config.toml
model = "encoder-decoder audio transcriber"
dataset = "short read English sentences (LibriTTS-R)"
train_examples = 26041
input = "waveform_16khz"
tokenizer = "word"
vocab_size = 5132
encoder_arch = "transformer"
encoder_norm = "layernorm"
encoder_norm_position = "pre"
encoder_activation = "quick_gelu"
encoder_mlp_ratio = 2
encoder_head_dim = 32
encoder_fused_qkv = false
encoder_bias = "none"
encoder_qk_norm = true
encoder_parallel_block = false
encoder_inner_norm = false
encoder_moe = "top_k"
encoder_kv_group_size = 2
encoder_num_experts = 4
encoder_moe_every = 2
encoder_expert_mlp_ratio = 0.5
encoder_experts_per_token = 1
encoder_shared_expert = false
encoder_wave_strides = [5, 4, 4, 2]
encoder_subsampling = 4
encoder_layers = 6
encoder_width = 192
encoder_positions = "sincos"
fusion = "cross_attention"
label_smoothing = 0.05
decoder_width = 192
decoder_layers = 10
decoder_norm = "layernorm"
decoder_norm_position = "pre"
decoder_activation = "silu"
decoder_mlp_ratio = 4
decoder_head_dim = 32
decoder_fused_qkv = false
decoder_bias = "all"
decoder_qk_norm = false
decoder_parallel_block = false
decoder_inner_norm = false
decoder_drop_path = 0.1
decoder_positions = "learned"
decoder_cross_attention_every = 1
decoder_tie_embeddings = false
residual_init = "none"
optimizer = "soap"
beta2 = 0.95
learning_rate = 0.0026
beta1 = 0.9
shampoo_beta = 0.95
eps = 1e-08
precondition_frequency = 20
max_precond_dim = 512
one_sided = false
adamw_lr_other_params = 0.0028
max_grad_norm = 3.0
max_steps = 9100
batch_size = 256
epochs = 89.5
lr_schedule = "poly"
final_lr_fraction = 0.01
warmup_steps = 270
weight_decay = 0.07
adamw_weight_decay_other_params = 0
Rows from block 2 of the audio encoder, named by matrix and row number. Each number is 500 + 40 x the weight over its row's rms, rounded and kept within 0 to 999. All counts start at 0. Numbers have three digits each. After the name is the row's rms in percent of the matrix's.
# q: attention query (encoder.blocks.2.attn.q.weight, 192x192), inputs 96-143
q.1 091:517538546481552530501455471567456484545541510535550533467507497514488464452474494504518556502520512474485415487449508457421502506495579493535502
q.2 110:486510468464540562557498499514449462505467512523463465471575537525519486483542453547497465492528512514454465456557567586585478509500485499497545
q.3 100:454499520511495507486454418574401485497504498508538409500509502468498528489499499467438472531477494547515497481534506475587469464503482538439559
q.4 100:418508430454458433514495526552525456521510576509480514495524443393535509490500536536475527564508555431535465473503535496484536460557433471568537
q.5 103:492506504522490480467511496473535496494474435525468517522503527532454478427544456499492517496492524548514457584545439533530522485506527510497418
q.6 093:465513526507525506487542503500474492528456538496496492535569521489486471527507430524468558462540547545439514479557471524452493453456526471500580
q.7 097:554551472423501547469554493513587515528518516433456472484547499531515504509477472520518516522496502507475528499508566565458476566421538457554521
q.8 098:572523496543547478473571521445458467484525437445495526528480503446555445469527517528511522519498531505484574492468512512446557489496491451499504
q.9 109:532436482539502491569481575519489505454485493581507485493523454547455507459466523530550427578534482404492538462485503555475420586492431476523470
q.10 103:487470540482484566503458478448510504546481528536555515503532510505451464479528490490474439413505532458481428539478441538462464460494451494548430
q.11 104:479417462505496515544504497490525474466443509525493476440544542497457553473451440516508495482475480515520583468534447555524515566482608573540492
q.12 094:506477581540523466509538481526487533500528466473523496508482496515473525562556481502428471567499475541512514566500512431530518477457481478534540
q.13 099:498484484502477435418549545515467513542468489475496527533500451452443483477440524477494417521438488491496511511487464531438527549472479536449480
q.14 098:472546439475539494574512519440525496500554556509538488438505504513477445415479521465490433517498535508457576493532495518482455495548536532481381
q.15 099:465445570601502481553479518431524488521477474496605503504513442529390578513552381514499489535491473497537508488406477481474472506469508575502549
q.16 101:504472503514561435522502573484525551502503474516454508493486502467513524442538524540505461448459515464481487466540460503493485518566470520486423
q.17 095:547504559481440517522517537384491540516503467484443539432463482469492440469476476454481533459581494503476459470512467557450446510506447489508478
q.18 091:541479485478472495576498438505525506532466547615558496491498558512472449440516519464453552438449477468511551524505508462437501497597563500562423
q.19 103:537477506507543501477506551534482545480503489509533523527505513490492533482520445488530469497477487479488496510525487429481517501516466459470440
q.20 095:494536517519573496486499513448526546472545437505515521517576533468486507524508530471560503471570539567474527524535543470472459473418468472481445
q.21 090:434563555500454408430444484491469484508454525534592486513526547468514480508449518494395472501477476582493496454557426514460466504520500499509528
q.22 101:510598492510518535468447470511488503511482519481576437538473506490483463406527502504515482503468430474501507437454490532507460566477585567560491
q.23 106:455495568511507465497466549429488562492544481446527480461506512485493481440461526521553459546520468567486436561439579452494567542448510467517513
q.24 096:536501502526480446498486475483500602442456490510551429489463543493432525540506552473545489520466489421489548518503445480490486560546527405544591
q.25 104:534524575496465512534575557484493530517463517499569452506514451506557478486480503520452494465525559552419471495408532476535522529476454545439509
q.26 093:518572493529524515486535490475419502509499469477448407498451493526506450550509486482512390516550455485501540488517474466421556488455475505535467
q.27 098:484499455506481543572561532467520488504508508498519466580528460484516552443498503487490487523498591463422503484522515457439546469471414554433545
q.28 098:447494451558506497544491500506534553610512464466516486474541498461548488459485559519464510543521506525488479564539443452473577490485462490520513
q.29 100:473539456598514558447564523490510461456480512492527514531494501563463491540532575534499563531566494517525559520417521585490471582552446560478454
q.30 106:491501479527523560502482505570494508520540481427539487551553464449472470503537476527519466492495458524530532389553459472472483502431484445517593
q.31 096:500506555526525549518444577494549491481454459505497489458494491511578508454534528621434502537493506471432487482422557532496492546448576511522482
q.32 104:457486503561422492494547445519557522472492530436530483441506507491497511568578468574455482514526518538543471474499521478580512488534555552588491
q.33 100:515528506535533490478496597459440569561558545484438501502473498457500464463453543465456443493494450446516436584501537526512476551582478497464516
q.34 109:448545575592476524455525506512433502519480465492429471486531531465510577538549529490456538541511496500494414465509509545478525534445512530425487
q.35 105:508437467517521533448508519550504463532505526489514502520529542525525493483534532475509415548466518453557478490461556485472542479548494505517506
q.36 103:506459502541447514516493482490474521516448455580476484529457415523477543396457495419475464637504514472454553494514449506461465447538541448522520
q.37 115:501522511501512484552568458555508459396475497466509495522528574471459520463532546587439499549508526512480445507526567518524535567455570485519530
q.38 114:467541464442535497466483506590520461507489460442489538499528509546486490515465439422503518469563463495495577476490457511507462444486523519459542
q.39 103:444509545428431506526490466489508516443465470533538530554448526467469471581476518504539457517520546436502531515511469519503561473457526468512541
q.40 107:499530450465512498528453505435436505489530467493508575509492467550544534485547513591526566526486523505493529432490508545473498525478539531577490
q.41 097:476522472527503495463453479488545559409507513490539504516473523528521486492495514492462552498493425489515496422432456543534525501552463503514441
q.42 089:565510445555459483529435507494524501447518438502548482514526484490452535487543504547521466523522587490544521552491569456523606492511479540532577
q.43 097:479506504488556518514528487571476447545551540527556446574457461495533467545507513533433438492540447515487449512512522501391492478425445514516486
q.44 109:460454476541553580480619457468463557462447540533498495515518493497479526503496583401490561496546499499461526509523540492444527566513518458523514
q.45 111:525429479529458476483548546534536448434505556475451517464527500474474514437517431459512489492514528488511544508589489489496574538479488576559508
q.46 105:515477547494430543529482560489413495499554505481505496465548557527516411523516508503508511515547541547583488517447542569468409472563454497480495
q.47 099:459510563453509520460405568517463476511469500530444519457452489535496509453493462492475558535530418513579507452563470529470512532528523509526497
q.48 094:525467521536519560521564478628437492535580510523528517453456468559460477479488526502540514477492524447443550490517507538496513445528600485501513
q.49 090:462499480485505532532440498467513475529529522554475487403537487514492481449492518485454583534505553489505474494436535469535572621531478461503444
q.50 090:516457481488487532508428525521561529540487501516531490517473471450456518436489451524517494426560534511598531541511439465548625523486540462511459
q.51 106:501450499485459571460475457550514510478552550528503487460513502460465533458478520469446428444449486527477522465452463555556524538451540561544453
q.52 108:552443475567451570507524530469489433467462500482522499510532536556570565588580569539496484558543500547412503542508544537462463527543513499545506
q.53 105:479573511557504509431571458469505510534513590534533501529446559484474508516506481552470510471607485477475413500470514527503563549511558511514514
q.54 095:585453574481532371488508453512569519523517519511497536634472511493433561486538526526489494463546464499528427454523412454504539492422476551476513
q.55 095:487520534537510491606456475474505534504467535544543517523542478530455536527541504508511556554554481520477483466534555499485467476522485484417501
q.56 092:513547464478514480443517529453440376544545552480506494523486462551492520474511576476475467565516505427545517508515550478526530518507481513555555
q.57 112:560485508457483490484482540499515509511457458512484559526499461474394454491493431537465542509497483488504422462548507555473455401533600466459495
q.58 101:551547563575484486545541531453499496496521584496532493575489470514457544518487496516471463483490544495351460495480503527465460489592490398509531
q.59 115:489485485572479534530490538400426462541470548474495540503482477499474520526474513532437493535502531481403561482511512541593487470490520523461454
q.60 103:529458520504449451561531487480468532470545468461540537460474536433509526455483531398414448490472483494497530506487487441429491535503542643541457
q.61 094:497524491456468448495486588442530505395422425490501478473514462489492497491493544501474514487479466494446549528594493463539490540528517503470553
q.62 099:533488511517498517479455490517521433504491435491512502484505473509555532431484516499518418547489447501448526526526480453542405511533424487473466
q.63 093:540608485463525521433516491523488511554473539486473491532504518512524529574504450505455544511469496523544435535460480504523519462542555523543491
q.64 109:503504516560489548523481503450517506502474481508494459453565473554546469479473526465477439500493498493574482476516521531534626525513479493504572
q.65 102:487457554546554463627540580479547461514399531571418463561447470413497452527556505506556494535530460482453436483534503500511542473437507461602447
q.66 100:499532480590431480512533487568549494454467528437463488530543539531482468503528438504431510530520506523487483480492468543434547517533516478527559
q.67 106:448483510490483546522487464489451488508465501458471525433568578509500532559506481474503505482411494457558476515508422491442470483455552508432495
q.68 093:483523488550430481535518498479540574498506488537501550525594502454496479471563485442532472403486497598478485531511507550485571522440470523553498
q.69 103:473404515470495468488524529522492442409496436441519500539532550502479578472470481479490465452475496459524522495564488465522514496435526514475529
q.70 100:558565537517415500509443430491553478490475408482523549562536468503476587548527488532561550506558457496514464488540501470545464440497534500531456
q.71 101:536513507461496456511496479531454494523563555523471540485463443533467552418453422447463528517578489499485461591436532516553512544511543469516521
q.72 100:486451501478449464482502442523459450461449491600519511543545444525509526505495465432557441480500521496480514497589517485556444455502520491467433
q.73 106:482518500566492525500509480498494490491511472500516490486513507563445500547452536522575383454473507566485464486522545556496436504535471502538428
q.74 102:522501503478421517484487469553540601551497534506432521528503520461507460518518453498528515420536497521460603494473441536474437486449465526498463
q.75 101:497586395486497496502399501460513494499477422506440462523511479518553521576502544479479483545470494585517486529504515563529456501497504561547529
q.76 106:448549520528492502550560565456510519476491493498509520532574547498536475485478559484467510563427509576524446477469509467433510439484481485502467
q.77 099:426548566492467555472518458444562498509453450453475487511408440553479497563474519525487574485510498638508486510483570489537455534489473528448479
q.78 104:519390482530568440554542467473488501464488495544548595417558573466474440467445488457494517479503429429491510494511480484547523461483446418534403
q.79 103:506526419490589439488441531482522450522541491552471501496500484543481517588480597479552436474535581468425463499466462475462453520476515508533502
q.80 101:506423481462474497439542467513468489463455528544515492509521489464507509510512519489510534498500537535441526504472521538496468529572525513460524
q.81 107:540473515508469517495472498506590498600504495509530415452522494499511499513498480464530477467432471577464534515517537565495514503463556513440537
q.82 099:480515486488474586496532472540494444514494494528475581492494540465456528530527440472481524586468508473489496513575525500506542413482449451507515
q.83 099:569476557466466494511540527485511463503502487463501461527485490505493549509485506448477567473528523469535588549562494499540520534534540479520566
q.84 106:563480472555493461516568486506464479521506429475556480479506402560536507532464514551425502529443483449546477532522519538474506435455511467437543
q.85 094:435513441484476480515552493559519534468479465450497497514458466511488527506514493477551565514516546549541562492460457438538531447444430500570501
q.86 111:463521477552452476574503502479528499559507510467419517515526544495443551460504533467528507447558517439429523454513487540498474495526432439544484
q.87 094:424514424543548508530546558453387519551474435435515477481599497509481434527467457506502429458395429474483486501453494582504471457475549526474499
q.88 096:511464561472487550538510563523493468392488500584467462479432450488503472467465566399466476445530495463554479454505545508480491517497467450457561
q.89 106:452509489540473500502535502515481458492490498473581514479504520529486442506432498499466456554518496510598421489471551491502485438465515490547505
q.90 092:534436471598462383554514637502482575448439560513465554506499508518517520535438499519535421491494556534531487471504524484477524502491552463448488
q.91 097:437533447469521557423444506519460552528524502552457407461510417564464441446536499495553503560492476474547518580461499548549487487536542547480532
q.92 102:468557538467545523579509496507445434468492502504426427507545493452524455463454598470518541474528536573517503415460584470422421483496581522440473
q.93 100:576482488551467545428513507482413520524458566450566520480524526558474501503422484539529559518523523454480473510483520457473442501476533520464507
q.94 105:490526496526546594528461484502518579440528542495524479512464522485481465484485521477476468530499484514504456458492497559495441425507528546515568
q.95 102:506499522491539462510468558468511507548528547509474612509477520516563532547496496600515510528453488566537492484396534556532552502559459563494534
q.96 094:490421515511442412459509547499542556519511574519529468437480498520501556496441506486392507532465496474503474498560418526460448524521505524536562
q.97 110:468523447481512538487584512499535589472419578639484452384440477453518535498518545477488533517456500554593418497407434522487508559455470487478544
q.98 093:471535539470530510524568526435551499498520529416379498458543629503532506512494485521497518475486502513506479517497455491554477474474475495512479
q.99 106:532467532389547456552542460509419532552578490448511502647547498513494503364468479495479555538494538558549551521491537483499485498470443493566554
q.100 105:565468552510520443499535522437443515475407475517564600568580533468479486490534493467472499556495514522497515551519510522547444463522501484482437
q.101 096:476390469530436569493477510420379568494465516494530473469593588539528521548490443507523465500463485540504522572529487478509515423515541495540499
q.102 101:537495484495504443528555518540524454494369500591511572437476425471538583561569568508495476482525525547476495469512471516472465495493420569539482
q.103 098:492489467521509521496507473576497476528400475497567498513431538544528550480504398458476510524458480511517487462461575451595490510502510512501486
q.104 095:552537467462475485448504558525414428426472568549476525542538490610524548474459427498558477523509563477469521527517477492537503532514472570485543
q.105 098:445579595527546524449510549525505440462410408500504456511437514512560546556496464507463537557491542493550522513456527479530526531467525536403405
q.106 101:558549516481545514477491539417457537467538466417479422473413511523512434498555490484488424491538466494487492568556458490533506510436486491505478