config.toml
encoder_arch = "transformer"
model = "encoder-decoder audio transcriber"
dataset = "short read English sentences (LibriTTS-R)"
train_examples = 26041
input = "waveform_16khz"
tokenizer = "word"
vocab_size = 5132
encoder_norm = "layernorm"
encoder_norm_position = "pre"
encoder_activation = "quick_gelu"
encoder_mlp_ratio = 2
encoder_head_dim = 32
encoder_fused_qkv = false
encoder_bias = "none"
encoder_qk_norm = true
encoder_parallel_block = false
encoder_inner_norm = false
encoder_moe = "top_k"
encoder_kv_group_size = 2
encoder_num_experts = 4
encoder_moe_every = 2
encoder_expert_mlp_ratio = 0.5
encoder_experts_per_token = 1
encoder_shared_expert = false
encoder_wave_strides = [5, 4, 4, 2]
encoder_subsampling = 4
encoder_layers = 6
encoder_width = 192
encoder_positions = "sincos"
fusion = "cross_attention"
label_smoothing = 0.05
decoder_width = 192
decoder_layers = 10
decoder_norm = "layernorm"
decoder_norm_position = "pre"
decoder_activation = "silu"
decoder_mlp_ratio = 4
decoder_head_dim = 32
decoder_fused_qkv = false
decoder_bias = "all"
decoder_qk_norm = false
decoder_parallel_block = false
decoder_inner_norm = false
decoder_drop_path = 0.1
decoder_positions = "learned"
decoder_cross_attention_every = 1
decoder_tie_embeddings = false
residual_init = "none"
optimizer = "soap"
beta2 = 0.95
learning_rate = 0.0026
beta1 = 0.9
shampoo_beta = 0.95
eps = 1e-08
precondition_frequency = 20
max_precond_dim = 512
one_sided = false
adamw_lr_other_params = 0.0028
max_grad_norm = 3.0
max_steps = 9100
batch_size = 256
epochs = 89.5
lr_schedule = "poly"
final_lr_fraction = 0.01
warmup_steps = 270
weight_decay = 0.07
adamw_weight_decay_other_params = 0
Rows from block 7 of the text decoder, named by matrix and row number. Rows with one number belong to one attention dimension. Each number is 500 + 50 x the weight over the matrix's rms, rounded and kept within 0 to 999. All counts start at 0. Numbers have three digits each.
# v: cross-attention value (decoder.blocks.7.cross_attn.v.weight, 192x192), inputs 0-191
# proj: cross-attention output (decoder.blocks.7.cross_attn.proj.weight, 192x192, transposed), outputs 0-191
v.97:439538415574531380567495465566471487639560528486510513505551587408536510434451489549491576522499395531514523527544481487599446524462530494566504469504450541461545398479565508477580488455572484502495522585435538545481405481513512517506459499459541555558516478421550536421490477483521597430465408486542518560488461522559479548443519476503511527617472504494613503456476537500439430533490503460519503467455520441479427560427554479466554523534476555503492573490392525502521532566349455603550471457525464561506521451502534498542448550550396467500403558496454483619554450476538545479
proj.97:451437536460531481450428463509519435603521543546442522464433544517469497493546465486508548475483460518594498497516501522485430533566484417583503527479501500455494476504459484625504429499630543444531436441495564480464522491484470536545549419535478504481441492514559548544483511520379511468588524441476548524475454504574422452588486615545461470576543587532538449539487541449556444551613518518531580466482471494475596445594534553458510519428534422584376471503504535552456454570549611534500487531494527403521518507674442375584534492448577502552508439613469504531451572539530575414
v.98:394482413511500594427523511469488498458504468473481526456580513452441384569493577413481489516501592507578519441510575517509550563564369477530501496561464436530478472564457555496513479451473483555574510541542405477522560504525428577421614553422562562475485534580543490585451543506530500505534492354447515559483528439438523516476502487497460536479543479534483439493524467465545499562510549479492517559499545526502551468517417612481505484470474490397581479528434472453514577476444455517462534473421503460584327534520413458585473503500474491480478563536509495545515538532441441595
proj.98:527470417581459480523458474511606481481460505459580529496546495578461524459558526473568456480596442531562458517514547575496493527496520461568552660441422546485455485496480480444607567491444417495379481485611534501449520515563552506543477510538465589580408481425518461538515594436472476504526569558485464577463461468464565506536604454491455574443456509490504425546451558479410479422476601546625461541435429515507544518458474462527490429459457548460473465529486447569541511513484495456543537587470483532436586484415347430604452496536445500519549433526532475541513483568473458565
v.99:529480498445398505493429514431527486492495529417480497518568518554451535463465510461544516416530494504418565555546574495552560475413439444416464520554450440402406514458557494473497448497589551466446508545524501467555463475459560486456431491566552585531470441429554530425509477584491583501564484394520509445501466539532425532467495500508516465594536524505554446575536458457562491514498429510475435445545500516433457430531505620542487577385620592482511498476451570514530463511493475500564501480511464462582419477575513478487520511557427551463507478411483505486485454431621506494
proj.99:451502548376498462484540405444470490481394539608463479574534429491538562493495608471444521489505448543468507469536458449491450572490555562498536459518437412489464491613458552516540508570475443507457488375414549455510517455483508542464444576469500597482518596492552490542529460515501513573502528430532473507501548515518577484497601455458473503503641481549529498526381475407573527496482500483429495546435529526492489583441581410547537510525584497621487453571529533481454469494427516577588467520499520486461522503490454436507486515537495518484527425552444537462486597458521579519
v.100:479550519481493481496458433411525446619510456464538449554496477436523521424498547556415544393599417527602447493493472554577442499444504585593485506537568502416481524507487488468537510481494449481466495459623636454599525534432457549513506398517476493525469529558475493525531607533540572514335489537524543506505502532438584548392361450538491578480511581477550436474616508495516507475504521528458544434551424432468514506560435502480407482492495520402473476491552423506437421513409461591441469402556586529507418505516519535465499520530502494541423449451538570466514503573464464534
proj.100:595608508533510515474552552470575514506551517584483487587611393498493512469477533488534583558469542514556541434443540501533384549469446542539574464457459497495504558497526504430502442465493533565529446450503542486469468485445465563510613522560506528572452568455589538496508478536409462423470522483458479419492492473462552566466572576567479419464535527567492502459513496556568350683504569430537538438494562571461513447517436516397444499437384533504624447515523524524540475464513496508591446484517523424470485494538586497544497518479560488412458523415520558516486466509535443609
v.101:448522514455505474516536480453475559439512491471511544539548534502408561512559488498509500449512447461531574537534503594546521457545524549520557529372473424450463503483480508456623552513402542605374480443446530512503394517446525470515600449571508548440549525549465487464482507559481443580525594453467426385504616463502513463448465509588506493596444397548548479480396498435513593544473476411611487507470505543501572546441423478557492474489565461554536441575567560530482453494448483520534491583469536423529471494440475592534579510493471427517501581504488552536491482466518474502
proj.101:468496444443469536458546588500547507492512504452482578513557524600525487468556462464491499541514492527450575527549575446413545427597461571559527458495513596422459536431508518538618512489605543483546475509426513443396456495471573431522422526485392498538545495663410537481549515454451505485439506414492421499471464507573407539493508487431530469550495477473435518575409533549548438538514532511592537519495540546548465528477510495516538503485509554445597436509462487525588524501442487467495508552572637572564541464470553447426563460512537594477650560445435493514519649393483575527
v.102:519582423589510531468443394440541480465527580462529441475464503479497556471440544491546502460419632578478446464472481498505452599490425436523453508534432518462453459487509465562435512566503471484538544507515540531436451475582530529512567459417463476501505527521602518459449590575547521543444480439482469404535512463514420484559510456514456469602528490593456495492454509485499406503511518473576540552489522441540554464564404479465490560427521537542508530460483510518506480366517488464466447561487433455489502494465610483466483498495417493503494516471446521401425505467478507500
proj.102:527573552469434530483569405461517501496426538506497558538475518521462426442519620475421522538491445417479528573530482536499556504409525492465459462454476496502446628614561519545489497484545515440518491505531530456495410491617570588535472512465569499514524550514440491600597621540472478452633451536469523448427452585537517560553575556558496464530454517499530445497491483562459527488489519476501467486523476472466521511547618424462515490471517547512459539453566511437486499414604483404454556519449480511524535548471462495502510449648451568532481456456434482506562464533500427494
v.103:533496519538420546498551414462446605547519517473495529478501545512461531478480565514585475404500536541526518511476509495506583458470477510519434548550460478509404514511475537519622621551473548480485529490574464423538403479514425516518443407478517522569511513556518472524441459543486553495473437509474441525516479549536522461507557416484535445453559607439481540564501433450507540491549450499414452448478526494498487454440491599466479475454545461487503469550514522506426480425516538463532459571545679579455579465500523551435538604474566500516494491528480538513532478515561459497
proj.103:595516469473486479497576476523527440489480458538524511495435475505384445449534436526514429460529531508536372450479539473436532411532520566549515365467341494529487413537476551551503538502482543463503508579520478524557543597563438552548476619502481507482497551391472564567468522536458551563496458474460449535418474542431512584458457381551377453566651453434535528480389523495497439587362456521412605562514517425491435540494532449446442536575517491518551521452476500524593494527496525426527424378492445383444439466526442447403435579548497506485622456502489512457490545467437350477
v.104:417556540483524428441461547433496456483480428533574463486449593547480536539474503463570522402452546550458526479436425460461435523485547471488513436522505438470475532391547530513533519460408488375469504446524469567530568503518447481511504559489485514485463551505523434511563474567432362526443429487582445486437450486456421569536512578563454479446517500469479545557570510446533453471455521397510583476449493576487592452613539425534469494500606511482570572587576545454500413502546542464453451592524451480530550559515479519409432637475428479563612555474468528445570536478531503470
proj.104:440506547610406496480558463497551499474520548557522485615494522559587523414552426489460495544527565466535522379455469482397443577564433466415535519563454496500509505526532422565455580508560490542411502622470414502402441543576477503517398478600508443476442429575455476545453627544511529525511502530514429462449530500515517506550467456491548495474562453688484466531511495515515485502525510411457607434491520523479536546546546499438490505509437674583604532500447447469402577387574406556530527508482474570463524563453555538523525467469477567503530494468460575460476491561525452409
v.105:635417447431567458604512662464603426534490344528582589466504532512401516442486616519501478507440544489491491499442493481508489510508541485457458515437434547522508460427527520548517532367626459571455537464505493508488574523471494531470537492351435489487537465571502454505579438493543475420515516449494509510482506456512473505499492448486570498433588516533504543559487490486497569428523535495470549541423548482342481517469470493509523554613571438490581431456450453458542492563508512528571525516492383497536525474494500580529559515537517575421551542609504508660502586536462458494
proj.105:555486466517449498548400571495496451527423523487409507483506562591546485424461520533503499436430595455614519394385540560500459448515478519540538454447410554507585474484512515526484508601524417490361471574535546474519424509570543437508473551493475469427461475483523573473532478393486572517514480558554484604573474396459487610511474452459572616397520512486502577562462502427498534424547450537523562475457444603469486442507541584457460458526529478584442553523533457465554416501518472451484429484587426422502434516561529467519510444512393519527520536544600584430537491444530531360
v.106:530497501526539369586391434492636521486448503485491555458554535496466410498586441585541516493472561502629454428477501480485503539472461549559467503472498464448561539536548499540513536465515454444525541475406485483521383549467470481459462545539444495445461530491472506325471563559477499504548551560503495502525527518515468510480521465555537478470472478558472512624596382555519589472561420520482442525520397447481503485498566515492503544487451496450527519446561530569535528480471451491563485544552550482495556534536479535404497507564470517570466502534501452420569505397500459492
proj.106:517417519442503529595583528412509524495516478545494494539509434464422495515469476423552503564471524497488505596393545476531471489571502566505554520576429495516536429524522473523588479520625499463488583517553612476479481462523574509457565507543480529512496523493529415487529404496521469498429427469399473501500526597547439526383472581480400457576506549473564552489449532502570591493530497473532537544491520487615579466538664533472457332451588512531516466508529506528475535500565515498428486509496519502502504529494498543419525492458454427506597479486547513477433552556532437382
v.107:475506576580353484444482480447523463463404598560461513574362529476509396531527514459546418487555496522538409570467542538504506536527429400479448470437434522482492507541483514537474509530545514515556507580494497450502486546464466530512532598502472523577556390437465455501466492547530541446521480403539509515419514537548470546502498491530497506485450551546486431495465515530545459470531590571467513457496409515399442472577457418501510463502492450533510352490490452549488453551448550427524520507500523550442557485481502533435500507529526564429487576508499563568522484396512513560
proj.107:471578513578464467535476510475461539526446499503524484510486501431417466510604630537538612479525492474485590528466423480511505436498549514492539391590473577430503516554501564506396511488542419574591527455449502508559504531430501567458472502533429568515497470445539472544458495521495513640469538462463570535521502544499626538521593474514523563516489546400533485592534502465411498436440631571487450488407528496505525502469540502409518484510491475486385472499563504517459534587472564469475477444471557485555385524578486570411549484434506508457460515482499538492538466582531494602
v.108:634592494469450567415600444520634454441547522448492463493507459437554412486494435516436471466556507405517429401544474623443515401520553475372492541611511481530476492488463603561530469479547521483560446453488464397560455456561482538532513432498442498488449522478494410530537444400510543549440510509591570563506424478506492460449439525436422503535411474527421462525462475512498522495420531472525461534513580443501484480496464626531510477543422509493448412456489470591578484489441572452512419428514421497556435561548512586480483520496449545522472475518454496512536412488524504420
proj.108:538620514548510502517409531507556406445518409465528421518438464425536501565430501467521528482471517518485607473509459514570495428378468482501554464457485526518473580444489539595532494391440500571383536617543530611537511478508509392501547519375516473515516471460548521449556347522522461534552558468476553446379451498402439495529499523515447541514512476550551430487501553577509509481574446582465359575501571436483408511467489622519405532485498542542480421544455559446530544408492513514466484536476552583495534508514555535548632461579427502435451495530459481609498519543452472499
v.109:479445559520475465458435512539459590491425495479492458501544465451515528532416480436527469425409490490446517538580547397498500473466522516475474525490425527467523492478460462486566472500558514449491568454542556517468546480486522497564515584535501522540441455542502541465386548489544603557456448516495517539393508453554460394517477510544457466519490542496503490445461531520519440481477478414484561602439544516413532513579513591548442474593491556509465555499527513548512519429510464403543457529479467519442462490473537460517514517472425463468481535434485542537491484446507542405
proj.109:482495578527492475481448520526403471481589544550491347505545594523461537418557557458468520560509525512503533500455397438489491504436573466565515447497429472493458499471475443442403531590470562611499520420502540561483515536576587581449478413499567462456465512570551600567444518512424552474581489546519482521553480491595510457500438559497409416466527517416508362468506524556511556455510540497481520480546501503450496476471566534498547516522530553499445515493470491484544461453581474429487498484474562473468572486502427374437517491522443521489453481505464500522540528518504523442
v.110:436468417507612467491511605557541397549519402562598473485468480443537509483515417493514505468549489517517550504492488492452451523492446440434502447430573583414510539419538561551459590491548436536499472463514477484570454597454501381528445498512532562522630506510421369438508497484599443567531422560497503492513409595523581559545510546526518450551487526503419472475522525551511565470494614513474441441586508504510491569540487489444533545538523541433455465521521510561429446503505514532561451506587615514568527458439579522528539542417453491585424417445515455481520479510520532429
proj.110:401456559514587541467528489512451441581476438443405523506471530481499567514421396544563538374451472506510547439526522502528480525512566476449446383500486510478522527519531379509507553517544505489527620454584515492426517510439446453560554531555514440498578475492490459529520411482549427508459565505353519429419504467584464473515552553546493517549597466456611532502475470467461481456562504426478533465432561557494432514561442429465577505460488587524541474502439493434560501480386693507476501455484508456496496530460512519535520465545511540512411492497581568557496527533524521492
v.111:572511455506509524512530518513490471642483502522425510560527395496511544473481517531428468535452545406394558488514469578466568535547544474504464615453513447597501501511509500494540540496442546509459457466536490504478474626414540435468496578470547509459522499433431435509421458469480420569461379572552505593503528471495525548487417540515430494376491459505452567485466530484546497567510608490506617487416537436535563512445559456484454502524405505598474616451364488522532514462625429455504484493465552480458415490537506572512480666389494571532553498422466503506504512492505435475
proj.111:531441535532482424419380498421558463574597451630499526598507519598515503453455490533537440519521606500517439510517484502496582466495419435546449572549519503482447495514493438534600519467506466454359505488534559454501544418481395454519377458465589463545475507555528501439480444423543494516429569487496603525471474470545615498516429523543553492441488643526528443446558493600485493460545447486480590570472483412424473514490558530439450499658564507425557589500514451534658524514505467446572541527487501498530434414518513499524410510583557517452566588467514449557481597467444474470